{
  "model": "CTC audio transcriber",
  "time_shift_ms": 100,
  "input": "log_mel",
  "spec_augment": true,
  "arch": "conformer",
  "activation": "gelu",
  "inner_norm": false,
  "expert_mlp_ratio": 0.5,
  "layers": 8,
  "width": 160,
  "kernel_size": 15,
  "orthogonalizer": "newton_schulz_5",
  "batch_size": 64,
  "epochs": 13.5,
  "weight_decay": 0.5
}
Rows from block 3 of a small CTC audio transcriber, named by matrix and row number. Rows with one number within an expert belong to one neuron, the router's apart. Each number is 500 + 25 x the weight over its row's rms, rounded and kept within 0 to 999. All counts start at 0. Numbers have three digits each.
After each expert's rows are labels from the 100 clips, of 14976, where the router gives the expert most weight on average: "loudest" is the band of the loudest frequency at the time of the peak. Only what is clearly more common there than usual is listed. The data: read English sentences (LibriTTS-R). In brackets: how many of the 100, against the usual share in percent.
# router: router (model.blocks.3.mlp.router.weight, 16x160, trained with AdamW), inputs 0-159
# up: expert up (model.blocks.3.mlp.up, 16x80x160), inputs 0-159
# down: expert down (model.blocks.3.mlp.down, 16x160x80, transposed), outputs 0-159

# expert 6
router.6:551470483508455452494496497526523487486483512487498506492496515457548486506524524509497471479503514496523517561484488526507508472452547511471489495480497497469473482484484480478482497534472543460442513487505526470517466508510508542471498481471470490493498532478479538465499473528471478499504539530486470447507442528547495462487497492497498501471539542490482554521519545483495516517482466500511500526458482524481495477502472463488498495535462540520488485492520498493507473501489529
up.7:512479446539455511520453504509477467519486500499532519493526489452487487500515484529541471506527461530491511518507527497516526455491537496499501528492512512484540461503505435471505521466499510504468473511540491540499500528508509508526473531527512530514480521499475494462588519515458526492469506492511468509508490539476474490498505485556475508484518526499502524473509511530508508481499462508500509485492471496529494499469500521493548505487510459481496482451460484518446487468503548
down.7:541491510467521569481479492526513540513458486476566471532500479501542480521510492474479489500500522492495501500514498461506510524466473462526533563473505520481471491555474479513455516504481483503492504485471495547479492444535493519485508486473502536512502498496471528471463520541516491520479513510488501460537511518519478530458533471489508497475493529518493503492483508491513480515474522521490501491507479518534509540525495478489552498535545481456449479461513506476513491464472503
up.8:495456493482525495511507515505524501521524539513499532558513499487528492515537510519533483440494479474543499477491511499516470501489502499499490514533484493507491459525488516517471484491477491531502558467441522460509475504538482520483527542480527517485483481473489481488465480457467491525491473494506498487485447488510533487462482511455481513533502497547480462506531514461552495547481511485480523475468499502543495553509493479508519468476496564522499527510513482463525526489535483
down.8:462549526522448491493501520489470468458488484491502524486499499505516501483495509520484532508473526491428506478468510523513509494526500485464480453516556507516475547514517495468528542530482541525522490533502510490526502497489505496482510501470487466510499494502504541527460486497500509492491515553524500550566495486457468516547521493466517507445512458471499492514503517538486518515443483511485527522544468491466486472483464521525486489493485519498522476548498474482492529490519492
up.9:532486476475510467504500482487489488483480520520523476483467483489533520501520527524476497500486478449511482515512547532493490488550498494519472528519440479506496510521518559491455497483474490494514535454512524523476516519478564517528483512499465502493507530487528499497440515490526484551512492515479472506508527474494508476484510495447537510503498500502504527452475512470470485485455489502524478482546483532481503559495515546461486534492492542524491487506536530492501456473546482
down.9:496511525520493488469509522482464470538456468534509492497501477519472505474488546466527472500471500483498486487495510547506480490468539467483480494456502517488504514499482482550526495476508529489462514484534516516448481553524502477486487492499463484525491548515511523488498589530474462491469498498507464500499471511517482539516558493497540518503500495484490505565499515522484526534453472471510548503522511509498482496496493519505449510499545540472495500475503483521542482494512503
up.10:535510492475487550483494500485450508534519569487536485481501553471514497490532510500521458516472504488519514490525532516461539488489487521504488527509496480468505502543478472436467529474472563474478521518468522519459510512499504524512459477508521500510492531485498515489544490451487513511511520499478462513495542502502477480502463498537469493484477476520503539507466501482515459514465483461460503488478532509535539475528487498489523513518483525499513467507541500455498499503502547
down.10:503495492458515526503493533519451496485454487522529523536488488502484463523519492501519488485537560473497506518499487565523485459478529485518487530480527518498463504476505514527528506525501534502458465480552514505496487473515514491518476536508449534507513512499487488493501522534475450513497511502487494481497435507488477520524557475492523535459483516490463499495491521529536505470522425542504509468538488463513506502534507494463507489514484499484473440478484489528507501486495517
up.11:524488474491465508489471533500469527545462478531520471530476476528522540507525550513496474543520526496502456490511514547478504503517479489521484529480499497504466543516473496488434484484483524451491482500482496503487489547524530511483438486506529468526506528481493456487449532508459456520522511494490496486500496509501486510532480490511458463516511504515537534473509556511454483509509488515472506535556521503527480516495533500474481528479453497496523493511505492522528468486494494
down.11:488474537451514457502527548493491496497498517500476493492467508522542487490494512512505458494541475495513483488481502524537516512459529500449528460463491519497487469517498537504501507477508468541475488525477485497447463533516485537527527461510461495482498522533523498475492520519508454504482528528509516468521485566513476542478504478508521507493492509537499499493512491473529495457466480506514493474487466584520465520522458518506504507522489499470510533464480471538528505523470509
up.12:461509456498514532539509517509495458499533522513485484497478504512524479471522523489491486459516500517509513491486483523527449444498518448485543510504480519462523479465498514497486515526487528535496471476530477508498519460519511543518547509543495553486548518508519472414530500513465521472463485504487477517528530490481475505491533514511487499482530514501497495536492495480499519496501492515524540487511447521456502499532471490479478489456494559463535531466504515487498485487511509
down.12:505503529479479527486500556524525496491502556514515502513481503531498440525473467521501513520539474487500484474512486458500494474460502478477520493501508487534496490480547476468525512486527485549522455532494470467499514498510501501539520512515471442469488530525519543522500488456526504488462504516543480540473480506503536519493478548496499536492460472466485489477506468518502467501491494507550466536524519511477533518497509466523511513547532509479444483485483491504496511496446478
loudest: 250 to 500 Hz (38 vs 12.5)

# expert 15
router.15:472532549498472486497487474462520518474518453506491441466522457514481512479480527504512523500544495468494505495479479492548480526486527529500539470514494565502525477514466523545504518533456493536464505499472476485457513486504492467506477502538501489490486516484481474503506480503490525469463481475523471483467490489505492523504518529510510525465527488507488511544463449488533457508532500530480518518516483479482473509492492555487489474530499476466486533511525527470517555479519533
up.11:500518483498524489543478495498493526523498491495513500490514486508538505514482496461447490515523521487470489526552476546527522513502521503507519492529499521507527502502466494493490458478511515518486599500485508512511490480477514500496534513537496513495484503561506443519509462466507512477516475488497508474524518451491540500495497505470474517467473529511476536512469464493512466498524488511445464470526507500464552524511507518461453500514505468494531443487519512557450499518487488
down.11:496500498494502511504479495495470476515499452476500471508484515482514468495509510526541503504455519466541524497497521488464489491489539508518466487480506539540543534526501478506485480552501473499541516464473479466459484509446481536467521460466528536498515507485482535486494466510519473472488530507500510478498520516504496478496516509516521521499543475513523475499452497475530493549524550522486545500516528509479470473511492466510491453483523496483467531583495505491544510507495447
up.12:549472482506485495490504457479489513518526498525523476507476511556482500509533472445452476468521479539502524500512525486499475525490508491488506523529483493501545465499546437496539478531493469444522498517523495524503521507457499527484545473479490484504541492485505537552521515477482518497476488487544481482514559487523519500496536542527527538489475479486507516498443491536485523473500487522524459498468478496499513504459499462518511475505481500471480503498490493485511458519543505
down.12:497502477522539519535447505494510515482509515518464527498516460532533515552479515487500512522500487476543484518459501551505522478469527448473528468465495503510515543486511492476503523465523453547500489500489524439506510504523499483491521548481515441470459506509511514512521506474519520502554491526471493490483515446495532498484461454494494482481491522500502512548525503510487513514460479489485474520480525495535474471485468507502468524523470503516496491485502527473564538508496491
up.13:502438528470476486532536514497499500508459519517452512444501553491509495533434519496513493469502474502495495472494501474480531501553558482515506498560497471493488451540477468493494492520492497502479505520500513494485489478556532505475467560500465544470517492506512488468493507509479501471519486492525490490525498484533505468513498525489521459472530486514480495513511516506508520488516522544506497492463514465576517500475472496464487540496480536528473510504521510502488506528501469
down.13:479469527465504469494510549493510478571510470465469477490471539483518450486470488473518509508541499440467480464543502522541463525493543511522472536547460496551496458498484493528508488495474491483482506509487518539473502510544546470492490522505463511476471512543532481483496502508467485522480506485502504479530482458546512494469497495494531494468480517497517517498527503501482474472519523523472501499527510495495503514544502515459527533494483530500528534470480490473501522533491515
up.14:548481495472481502471531452541495487503506443452505493485535478549511461464500434496535528510484484481513518517511488504473511486533497490504513490507488490528528453489510494504511507502538498494518516519478498522530515439487497482489537476473551507485537490488478463501496448489517504508540445471567518496487507541495508515497532509477501507479528530492516473519483477536487492513464505485506468498519503493505493537485496514535443469480508524491491545520532481467488503518503557
down.14:512526515505549551493446519511493509493484505519526508462471528499498507562534469527501459531526527543530459450515494474504475512461476520482467488488511465532496506496486485488502526483530505485493510522463487501496492519468510488501449454527506509478524527485548504488481497457475478558502505485466453559463472527519526509502515507501456542507504501503509512469499490494511497514479485509481497529550502525549504512503514505494484517501519471480507465529532500487465528496484439
up.15:453501537492480498452493498473503535483489532533493458475471480532500478480515487507476495494453484494529526505505482519539522474469494508499529520540508543471481509506535470492508565484453489524493435506485511481453482483485529480501535453536503490498508514510541473534500506499521507511474499476497527508505493547544513480497506497534512471476502483436515498504490459517543533488534457506497493550472504487492528476471538504533502469517497514487497525519502461520537506504526545
down.15:496499529505485504448509506479511518517521474471485517513526468481492471496483512489515502544511485514500503504504475488492524527475473502495474500550494530512481496502518516492485499486510509491513437528513491503480494520511487506525498485529505462553484524493471474450530551496534469522504523496486504519480501460493548478496491520506456497475511479537506568507544491474472528530487502465512465517522561568532504505483506490500506533492489528480446444527488448451493509438483504
up.16:508488503484491499476476526487498483440470452464477536532539469544509542515478484497450539504512443509498522482500485503507490521476514521482514523517487508503561534529508503477516468502517542456508494477487522500543542483491506510523551506541489447475545465531490452504496484480528497509508503510537448491486463491478507467484527487519525520513473520521493480512465520505541517497516531525480526504473516526503514491487509541500500473463521503487498467520497458509483446487502463
down.16:478541501517485496533528503484486558501509479480489457520469483487475491492540524525506477468464520479501512502562490484498471513497465506480507505505512519556472481518511495528525462519464486480483525516464495519491475522514527466453499505458531491470488546481506482477527474523521498494524489471467543501471517529497469541493492521534509459455531466487462532514463489525481482554470505481461500522512501537511476519514505545521469469522516494507479556486500492532519515543485508
loudest: 4000 to 8000 Hz (63 vs 5.3)

# expert 1
router.1:475503458477478501504541554515502497491525445523539462513500526502532493509520490478523513493484499494553497490519509475504487541521523450494505476492473481502502526481507491467498517487482466475511459480505508476520475515487514512497483496460539431491506507525564488477526462500527486508541478466478501496493467546515474515511510470473460498540505525531527452511517485514511548465538562515514545490521531466525493479480453512524489509511481515513534506484472528518524505500494476
up.7:494516470496522534513464488516483514489446503514506470460469502527470496567485489484529490513513510458480505480506477494509519491513469533521498455542512488567485515535497530470447498489478526481512519507464528498522497470501543502489508485551481539486507539537498496512474545500476512502478478471531490484463475507511513522521464521545487469504529550498503492501517482476519505474488466474435517503520524552532504470504498522494496537481489504477499451519483523479484511473455515
down.7:497470482495490499468539495503494479510504486502516503527477500483475553485510464522481509491493495517502509495525555503505507519518501490559494547490488479552578486477542460478536517464466525494480469483490490530520531539468481506510559529489528486512465469494515490490538547460512474455560492479518491519521482525493524484507533492482484463504476484517512491491487471517481518462502519498497501542474509493486493475474517533514518474487455502551480506459531491516486455470513471
up.8:540489563542470500436505517502501535449515513526533504516495494491479473493504569510451477509500454462454516501497511521476516502544473472528519504480506528472486537496489519468504480501495498526480481516496460469500549477510507488459520531530557449501501503482489466513501533440488516520542536498520472495464476527477526517519454491478500483496510500501511511480510531497484509484538523491540516509503527506529481511522500487513495547477476481528483509497481467513501488455488511
down.8:541516504465518516499498509491521498484468480499461474466505484465520511455522449475515470551539513478546499512432516492486508511511488504478501516517545491488491487545513519518527495516536470474511493480455461516574462497439512485490451485494470526459496514512528496501532468525505483467499527504508494552513491509508493477516510489514486489482506501530506497511512480539515500516529470530515502544529454449535488483470520490501496473496543532521489515482483523460493506518468480
up.9:418519467462474526489514524500526468541511489507457520513515498521524548514517507513502492534508490479497463472489455478512468514492522513454551456483511514441521512468474491466470537487506514470528488506551500496506474452441497543502485512500494487515526489505504505475528446556490523471503491492492491469469495468545505489493503506474498506502501558541519464489513504528497486476522496501524515511476501501464511474505530498527513503514502521516513574515500525503488493493499477
down.9:496458523501505467523522498499450517475500523507502527499480479504488467515495526541522496453511525489493516493500481516505515456470461490527507487496484495563505481516519490488509448477489483512517522444502536510498503492559522491543509466494505503487501492514484495498473586489523499529492477540475511516527473506484508475469522512514461475502532490495429510477497519487488502500481518465474486485472517519554519521558499537516534497480542488492519472467478488464498536481558472
up.10:481487546525511522535455524515494488512445508582495498499496510490512500482468520514495504486508520527497501486537481453515490507487514454427495487527507538485501522531508455499472462476481520504513469520496531496516531481475502549498526542500508526484516533539510515499534466488520518455497483505487491495488545446501524483491498483459511484501472547489475519475510458511475478475521491456440495517473532521491541496490500519486527535483511513512486496504538520462472503523467504
down.10:515513472491472481519480492472497485511533483503478483470572511487513505506538460487470513482461527546511462499479457468553532475457468503514491505498487530491534481507498490499513472484474458503551496481509499440471573472456457536513517473512520513479495472525541456486506512525501509482483517491522496522505473489494545455562504501473501499496504488515520506488495501546509497488477519497495495504463508523517514536522522508501518492526526514475526476499528569485499521500517478
up.11:479486522512515486482463522485494473502471490502517550483490494446496475496469497520553473528505505509521472475471514503474501447470463489497518459503510503525501487487499495509513487522464504530475466538490550485499541479508451514531474534499482513512492522504522524518534489472493536533490533515471532476523502549466482475494488522519484549460466480534474449534468523520476497502477505477543545498500497500493535507485507493460473535486547514470497491528553493470497541481513540
down.11:520498538496493482488472472492501527473532497522480545502502523513503513479502493500485509481551479507497469492549496499508515502525531522533484488495469453522544501461469454531481467465495520519526482496519541557488470568468504539536496481512544523507515473524514468488511446503515472507489502516503497520523461512499484469557446501524500533440483524496456538469502466511525522499512477494515499486505535501501480535505474479441481525481493477505504483502450498510488502482483499
up.12:517546513473446510487468476495484480484473450523513480535520459497509482500527443486482533450510497528511480522529502491451540514501475533510467509518505480508500478556527455528491466464493488485531479521520483521496455526475514485513494474510502506483503476541498495494526509501503492497515518532466503518496515528511443550470514466465481539497497544531528515488476468521484511498484469509528487529493563498524520553486483468494473541515483522538535534485496491518498481488492493
down.12:492490503436487497510490549515512566504495525463491517479531513502497509490532515493462499536492476483487512480518519519526441524502496492483488501483499518448480548486488496489527520486500491537500534458463490479499514476526494519493476496518518542535498550472467502513458503498498454452503489493519511514463512517495560485537476557518490520525478457509510497515485519456478477472481503493467521488528476495479462479547516525509553462468523506507496478518517526462538477528497494
loudest: 250 to 500 Hz (31 vs 12.5)

# expert 5
router.5:487539471491534449490486467468470479487543476499481449524532519519473492554545467504475509463460452513492514548494478488501472478534502515519481497466502524484532484447544508504504508491511497482499515529479467467497464490494481499477484463487497528534455512482492512516473481525473508511521503484529532489469509482514498546498469495521473521516533496518522502471508486505456521524515486488531485483499462454464527524514479513509482553517497547503544476489456463458503505486510474
up.11:525486488486442473537492519516477535503512516514492506551542503493466519532541495503500488502537481524483488503538474491466517555496488492480508452486477493462481497506495472457500486449447472457519508524489487507550501502519498493550536517540470477454505487476529507515474506481504487527506494483527493528474486503512519546503528533548475524511468461491485490472515536488480473488502509497526494489548544501513493447497528477451529537526503537469507493478459509504493506471510517
down.11:480492490490462503499485495531522499498490474521482509517468537483488460462485512500480495501491452472468503505500506490523527486514523527515462445533468467516474521473489516541494523508517534524484503498506499500466499449505482519514519536530489513488489505511490496530479519514499458442438459518530519490463505482518450485514530545532468513540539489499501525498510495527490543532525522505474498513561488528488503490513486519504455513483476487450521454485536524471563520523519535
up.12:520516483487509489573465480496475451490483501484491520505515492519494489555514441527539503497498513505503475525483484499448486477547519564523479479526523476545496458454563493472512478460530522515522533523486509519483490507456472496506501527474500483485510499512532489479454493509459550543507463484519509460518519468508506514505462498509490549515482510508532479488498520507468458482495528488541523478521502496527484486477511479499488500455531519507518491470486515524535513483500478
down.12:522486522464464500477496529528491464495527515510504461529475524511446461495521545511499504484529466475525548479480508508550476506494518552491490527498475480519521477507463522493502558500515550482481456507509547491497465499538483496463505459519512557519489552495507484478507476501552489462491497515509490499472529532521497475483496520477479507467517503524484511487522458525502519529466444471483495507487499508474472499504507524455499509553485515461494508487484486518492497492474562
up.13:503477551476517479490485529515529488498479528532511493488486515494494533523539524480466475506500487473494498530494514491550493511469494451513474508517441516514525517496516530450523482557491422512487483528520485467500491490503511494456513488483470469523560461515501508523496501465454499505487516490484482508516492487499511466453489556495470487482511487503478493464526529497505515528519474514548465546525510465488507478511504494477499494540536502542428540514505528498506493507531513
down.13:500535493525500493555510506536463526501486543477490478528483510489520467472514527490507502548487486496473473484512514512476503508511464487452487483451471491492495491489514437449531544528456470489456515505489481482491509480510470510479470511457494441548486552483508533473507479483538438498471466487497505506482517491502516482517492479510526492515506502481547499503493468507514491534513512557535543477517501495477537483519521509495505540518529511490553518515550493474511507499503531
up.14:523530464545502488536481524489501519493432528537555492526498482543514490484494512491493509508488537493524513475543508508510497517530505494470484533504484527515525496452471457483532522453496475522469494537476456506461465496476476534516516489455504534522472477512467468498513493508489566518510516458494525497501506482553507465493534491517514508492495509498488541538482460451519489488531505472474509472501498510510471492514500498450493467486489530509524493456529495460546489519490510
down.14:507529491505499538512481528518466501522489484472471508484540491500449496471512504490490462558493480486482527496516448547512485550522497508478519529487492468501480484468515530513488526535496495497499479488520507505500495452500474499513491531501491539565489541518523512484464465570522497493487474504466496489557512510481488517557481526469533460494467480487507495478487491480481542467534509520523512465480491473479464517488473576542491489505494481498512519487475484496502474458515526
up.15:517572547495513482469483458478504481513513480529481504492514465537545512512518544473514527462517500528506519525504477464485470451484498542458503507518470543477452484450493469477525494492504492506525498496481456508466519522491485435505483489533484488518503521529483517507498492467466498520485523511554555487495534489513522539479485538504484516510513484473506523471543513513475493509521500482521524533509486474439511538520512500478460510518508533527512483499466486506502473497465501
down.15:515458507471507516532485557485501527506500499498513501490524515462481515504503492522482496548487477473490503483501505537487535524478495520481526479530498511563510502521509470451475516512490487516489472486497500490532490467502546504515503457464540456532457517549508515493494490469519514480488503492482499484463481530485497498503507512463477494543502523487453468517501500500503507516439531498511458488465489545533521463527451498523537491514543491464504513480493480558529494476573460
up.16:481503477475557489494515471510489520530502481473460503513480528492486516528505517476531508542524501570458494479465491488512489526527518489524448560508471494481501484552514518495469515525486537482491483483489486550523485531495457550483475516539462463471487504503490484468556520508494470522537536489489483520523480495519460507520458523495519455533458531474525511481482491488505493468510525498476478519497513502488506515476433510518491458513474489503514538496517493512508540493484488
down.16:546425517492496543524506469447467521528488494469524500492471506497518515537497491527516497513519526504505480521479486482486531489496490471503510496489501499457523468514495507487426503529518467498454491515476499483513518491507493482476536463517493530462488493468492460493510509497503500534474520499479523514457524475500494514494549543572463464507503549525472522492501552501501485510477470462525539551534513495494489497546489504488529482471512501513506534533533471511493512507448484
loudest: 250 to 500 Hz (58 vs 12.5)

# expert 9
router.9:535476527527514483491499501524492483527461521448542476447533510505510532508502517533477506499564473481483505474489460469510524491520504490483505442503480502478470529510503499543508484519534503480507504486484508505535558499510528512512458494518545472518456530478552477539453460481526458453521502512494484496499494521478534501501483473499509485505486463482520480502470490524496517516481502550464450493500537538531493512487492529490501498516524491510462506506519497527436490486537471
up.7:442509511476509499524541496529518460509512476501469510513520497500458501540430504514516509491526506484461479506470485469535484525563515485562455544491505515523470455492511490483516543501434501482496474514495536502508517528514488503506457535458455513467514478499504504513536520549474500479482513477488502509490507476456503512503485498473539491516540516491537481528498506492495507488516531511494480532511538493506531481480515480482469489467485493474487504437533491513482544524503531
down.7:471509541496528492474525497542515512516538517500494470534506488503468497487490489469512499503424469484467498532520521503494503497487473498474501488492496470506497473484476485467463487474476509548532474511514499463517494488517525479533512542499505494494451567517492457462527518487453533526507491497464486511471525468536510527524487495550549515526493510526483511517518521466484572492492517475520543513517539509496517504488514525511516480488505562479450492456491476480478490508495461
up.8:518513505494486522474483515491465519504493489522523500517508465495473512457471474486521507521443509507546483440502451477480496479498486501510500460543514485509550500535496513511497524522456524551502457446536492483541541492429523529521515503474502499533537487513531444482482523525549501501507489541491485514538488497523495478519514476488469496502527489499431505514487520484465538500486498505467523504492520516497499482542494531475471529482519502532486463473509525496476514464502488
down.8:506493495472480517515483486510490529481468453486502503519486490468510491529499517508508520524580487490471549513541532509492483484508547492496486521493471521550492482506516460489527475508519450458502552538492508518490476482497471500456503498465513492531476476500493450468457514496497527453579548472536507459493542502521509487464541529491485499506472524496499494486477485526478486510501521501458519489509508490496495536480541542479533470529483451497517509487490511511470520512499476
up.9:499496517458548472528527521495496543502517490508484488479466505513488525556510532502437528455503515492517554497521513527501470554481465529546526544498506497507510511503479496511535501484526514462504484456461513460504504490450461492528515488509481484503449534532497460473494485513549485522524460465527479542470502448488502499521486515485490469490484484513533476504508517503477519538488483463506518517504495490502495451501451473526534508532511510499526505502478497512513482494448530
down.9:503463481502550507497491476513506486510502502537502494476484529515515520510541478479520488491490491483543519452496489502506490512499468530519509475481525486516482519496503467556463511505472503516501494500492511488494498529515488496546477516529502486505481508499524499492520504472514480476476476524514472539472467534512477531505512479512482539474448519439550507460499528463505543484540533508457475493501461443516465486464553554476487495513541543506547476476479449514472490491548520
up.10:480525514455492521481511496479480462495535524490507452509428494478453549517565499501541503506497505532516500495503503481506494489502505532542487479492473489459494501524518496488469466497532509461499473476479486517512516448524509482488531519563487508501492472476533506465507485511468510511542482521501486495467515509520466516534463515496505492506485510514453530470530555498492472488502467524488505563479564502511497451527502515523500523510496509490510464512507482484519549472495455
down.10:486482495550492439556484533509526508550462500512512495500495505514486517509504494503487489490499475472459511512490487479467497493489492472495496496468511502572525491526541484490486487502486470483511521482454560501516489578517468515490532462474512512470528497532495513502540525455519482492503480504476524535513527508563464465522479522482502487525490488492471485480524464468463529514511524480499521515489452496493467547497482480531502508534534518458501466515477522524504483504456494
up.11:458528445513493488510499517499457539487501509457544476512494512502525511536485516499524532477473506539498515532536526499516476534560487451519499491480511498460467492519541494541446531492495460464492555476450498489521471464465519457482463495515494513518505458506497490558470486514529532479512455503505510498467494499515502492513529495494499495516499509493488469472494498506494519508483498501478468490504490531561561484500506515488514515520539560525509468516483506491470474489489484
down.11:512492533508526502482554481519485509500490535503456478471502518474489482511505511510451525516513512526470477496523500508506506475479511504489516516457519486504567467475463542493538517502543498463533504532514554481494503483481483495463484542518499518514500499489518489462469503543463493501507454534481477482520534475486531493525506445472528514473494510477491483498523493489511513529488495487475488477513456480486435464470514514540519479542481479538550467505546527532505519451502519
up.12:464484519498543533496497539520516475478473531478503501480519502516514487502482470507535523516484496488468503507483514446449521512530554471530476469545515516482522499516479529504493479510483522514517509490517493520518508508457517478482441549500498521480497507488525499549468532497503451497497482481556489490503501499504508480503511510474484447477465506500516470469503503480500525542541529471427457468498490500517536524468483575488496538486526536500528494491518487456479530498491507
down.12:528467457478478523502484510534480489523496502505486490510513478481504435509505512518472503504508514460490498497538483504504517495488505507505505528494506502525482521475524473510491526517492480478490554518497493465516489485497531466495523472501496539524530525483499507507463468518517507482450505557509544436489561473522503459505486444514465514517524518422476537492489509501468500503490490496469515465472531498504539505546490468529527501478459557534530530508469526535469488482477513
loudest: 4000 to 8000 Hz (26 vs 5.3)

# expert 13
router.13:509474528509513455498436460492497475446521540524481481456514495522501489490492476477537532528520516495503496514498479481484525534535523510515472524518468506542526489498511491512489530519483520466505469521548468485533530479520524522497490511502493496492487483485520482508513474447503480490502491473475481461549479501452538475530492529448524490474515485468503532482502511546531517477505555459560490532515547517492488529477474496511496514525486470536477526511491455511502535498486476
up.3:470483514499526537497515534503524513533523508498526503470501489495471509486473612497487508544519487540509519519488510495499475524495503464480470476489504489451535485538514508441532540510473461507482492495514507499499486500503526508506501505510511500491516506496508502488503513517517528475477492507475457458526520492506496544504486505489526496463498449485488482454479431523530525494488482508496529492529528481487501464483467445512561441523530450521512472512501519537483526499498485
down.3:493467520508464508527498515509508501517429501533523492495512539508483525521508474502479509433490438509539552504513510492532510514493500528496459499485507485481435472485501507489479502504517482529493476540494511493515545506508480526486497498515450510515484507468502537522467500502453522463494533530514491496484484511463482531514543524540526521414505495496508509485465535485535544495513478508491455505483464523468516502469514513459509518541513514483495535523463483474482497497524489
up.4:519477519563488473492519470503496504504506522516483506502531525507511480475510490541511525502476503441482457421486469510542511499477539434532477491503516514483445509511495541488462511513477522522502489550479469493503508504594500492503446529476492475541484504492468499487484518524488512510498448498523489515503524498477520517491485490517536491493540524551515499496548507476499479470490495516483501490516486466472498537498469528488517476508452503526474486513495522490514496510532510
down.4:482484485487485473445483494499483531477525536467447520503491484467485498562497496504535535518512524520544498513521515516505504540537497451499462502535506492524489469516481465457494500509486500545483519505484448498462492526542520511540459474438498533494514489536514506521485561493499534521480524515493475439511531463519486521529474555521478509473493498498483478482504521484481502450526529484499527494506499469487476520480482508494487505506538506478512462496515486521512466527469506
up.5:491538497447477541483476503505506475431505456486506461510496435531503494498501524494506541509498541505516535535493520483468555520524531472533460541512543484506507497519536494482533509508510509505503487528516453479521471510501488441517530509524464487488491484515539454565483490499504492516518533503518476485478522498487523468481520490501487485519521494466506517508549523499488484541509509491455473495520460543463463513517478516488478445509499505501501531503498468465501502516496488
down.5:492471497520527496491489470520451489478459501527467509455499502477483534504535488505485464555510510497436472458524515524485496483527511536540497456488458521502516553523496511504508491513494495462552512495510525468478510518458528493483501507502532473452507535479479518521487453528529495466463450539499554539510513484504487498494525521521529526456476492496508525471532493478533502527500478506489486505512477480493478462494494545526531541462515492517505506522533500504464483514528503
up.6:513497506495533500494495479531493542494472480481493497479498500503478506486511473503496517462513502504468509480521464484495526474538506484483475476516523497548509503467498523528494456464553478517506466521476540498495508509532479484499473510489524487524471507538456515498509514485415457461541507500536522514483503514512500560521484528521532521484508490467471455509461441473481479533516504497512536501486577498519491546495497472474525502532515491484490485522504556489503546455489491
down.6:548533508465539481480500451499545508528511454524493506504490543492521466521531520512519488516509502508484466482465484520509485513515492536477497499490474500516497486503499550456469460524486485507467460477449486519501498501511506530479489469490523502525510481525524507489500543557491522519531482468499447509487494504508528523541529510517530518483512525490507512455523505502493491434483456491548501519523508567481491510540532480497464441502500488520498491450534517464477484486484494
up.7:500466453528514477476463465507533496503492492530511517499505494512506482534491550487492501485481544487500505496475509498494529525509518537564525548556511504490483462549519461483517522451524502499498530504481482497538534494510476468503469493500522486554482513500438475480514513537506538476487510524502534483463525463486530495497492496533506483505448502465522500523495578498447504502484474493487503485488496492456467497483505480533496501545490526497500534466479480511482489460462497
down.7:491482490496540497506522476506512460474476517507454513474473504514503485476562491499509499541527511514502513519527495569489515478548468512534497486489464519468482518484476493528456528484506569497507529533520471500526463468487485464535500480501472539515487466484493502478504476465472518483466450457504492517532492491494474500518530523512505517482474532455542461501522532505499494503455517501538512508496464486537512512509499466472532497462473504500512527554542523499507465497465512
up.8:480527499528504476474504515497513503487501493442503506454480484495470487529520539500489500519495467517487483493467473469509506476528472528516489561537497512548533475551509533492474470514482433517512491523532543512540501540507479503562536482490478515499449520483494503532497530539535490487524490503523498485491495464482451524489485498501458498497475459500490485552513508502482529497493517506524469500470517447533492523507473570521511491482494497535511471457477483473494502484508503
down.8:516506528518517479501522517517489493545529522526455495507504496526499484476435489484440494461485533455486490543495514505495459513493484470466552473497492550483468503484543483468525488508452507491500510487481518497490492500466488490522496526504525493496539450491481488539501478474504548526495531505493532539469528508482498500525517476527532509452522531526500450471528508507464525511524506481488514488537481525458499456508499494495508483511558469489490469530483505561482539499515482
loudest: 500 to 1000 Hz (34 vs 7.1)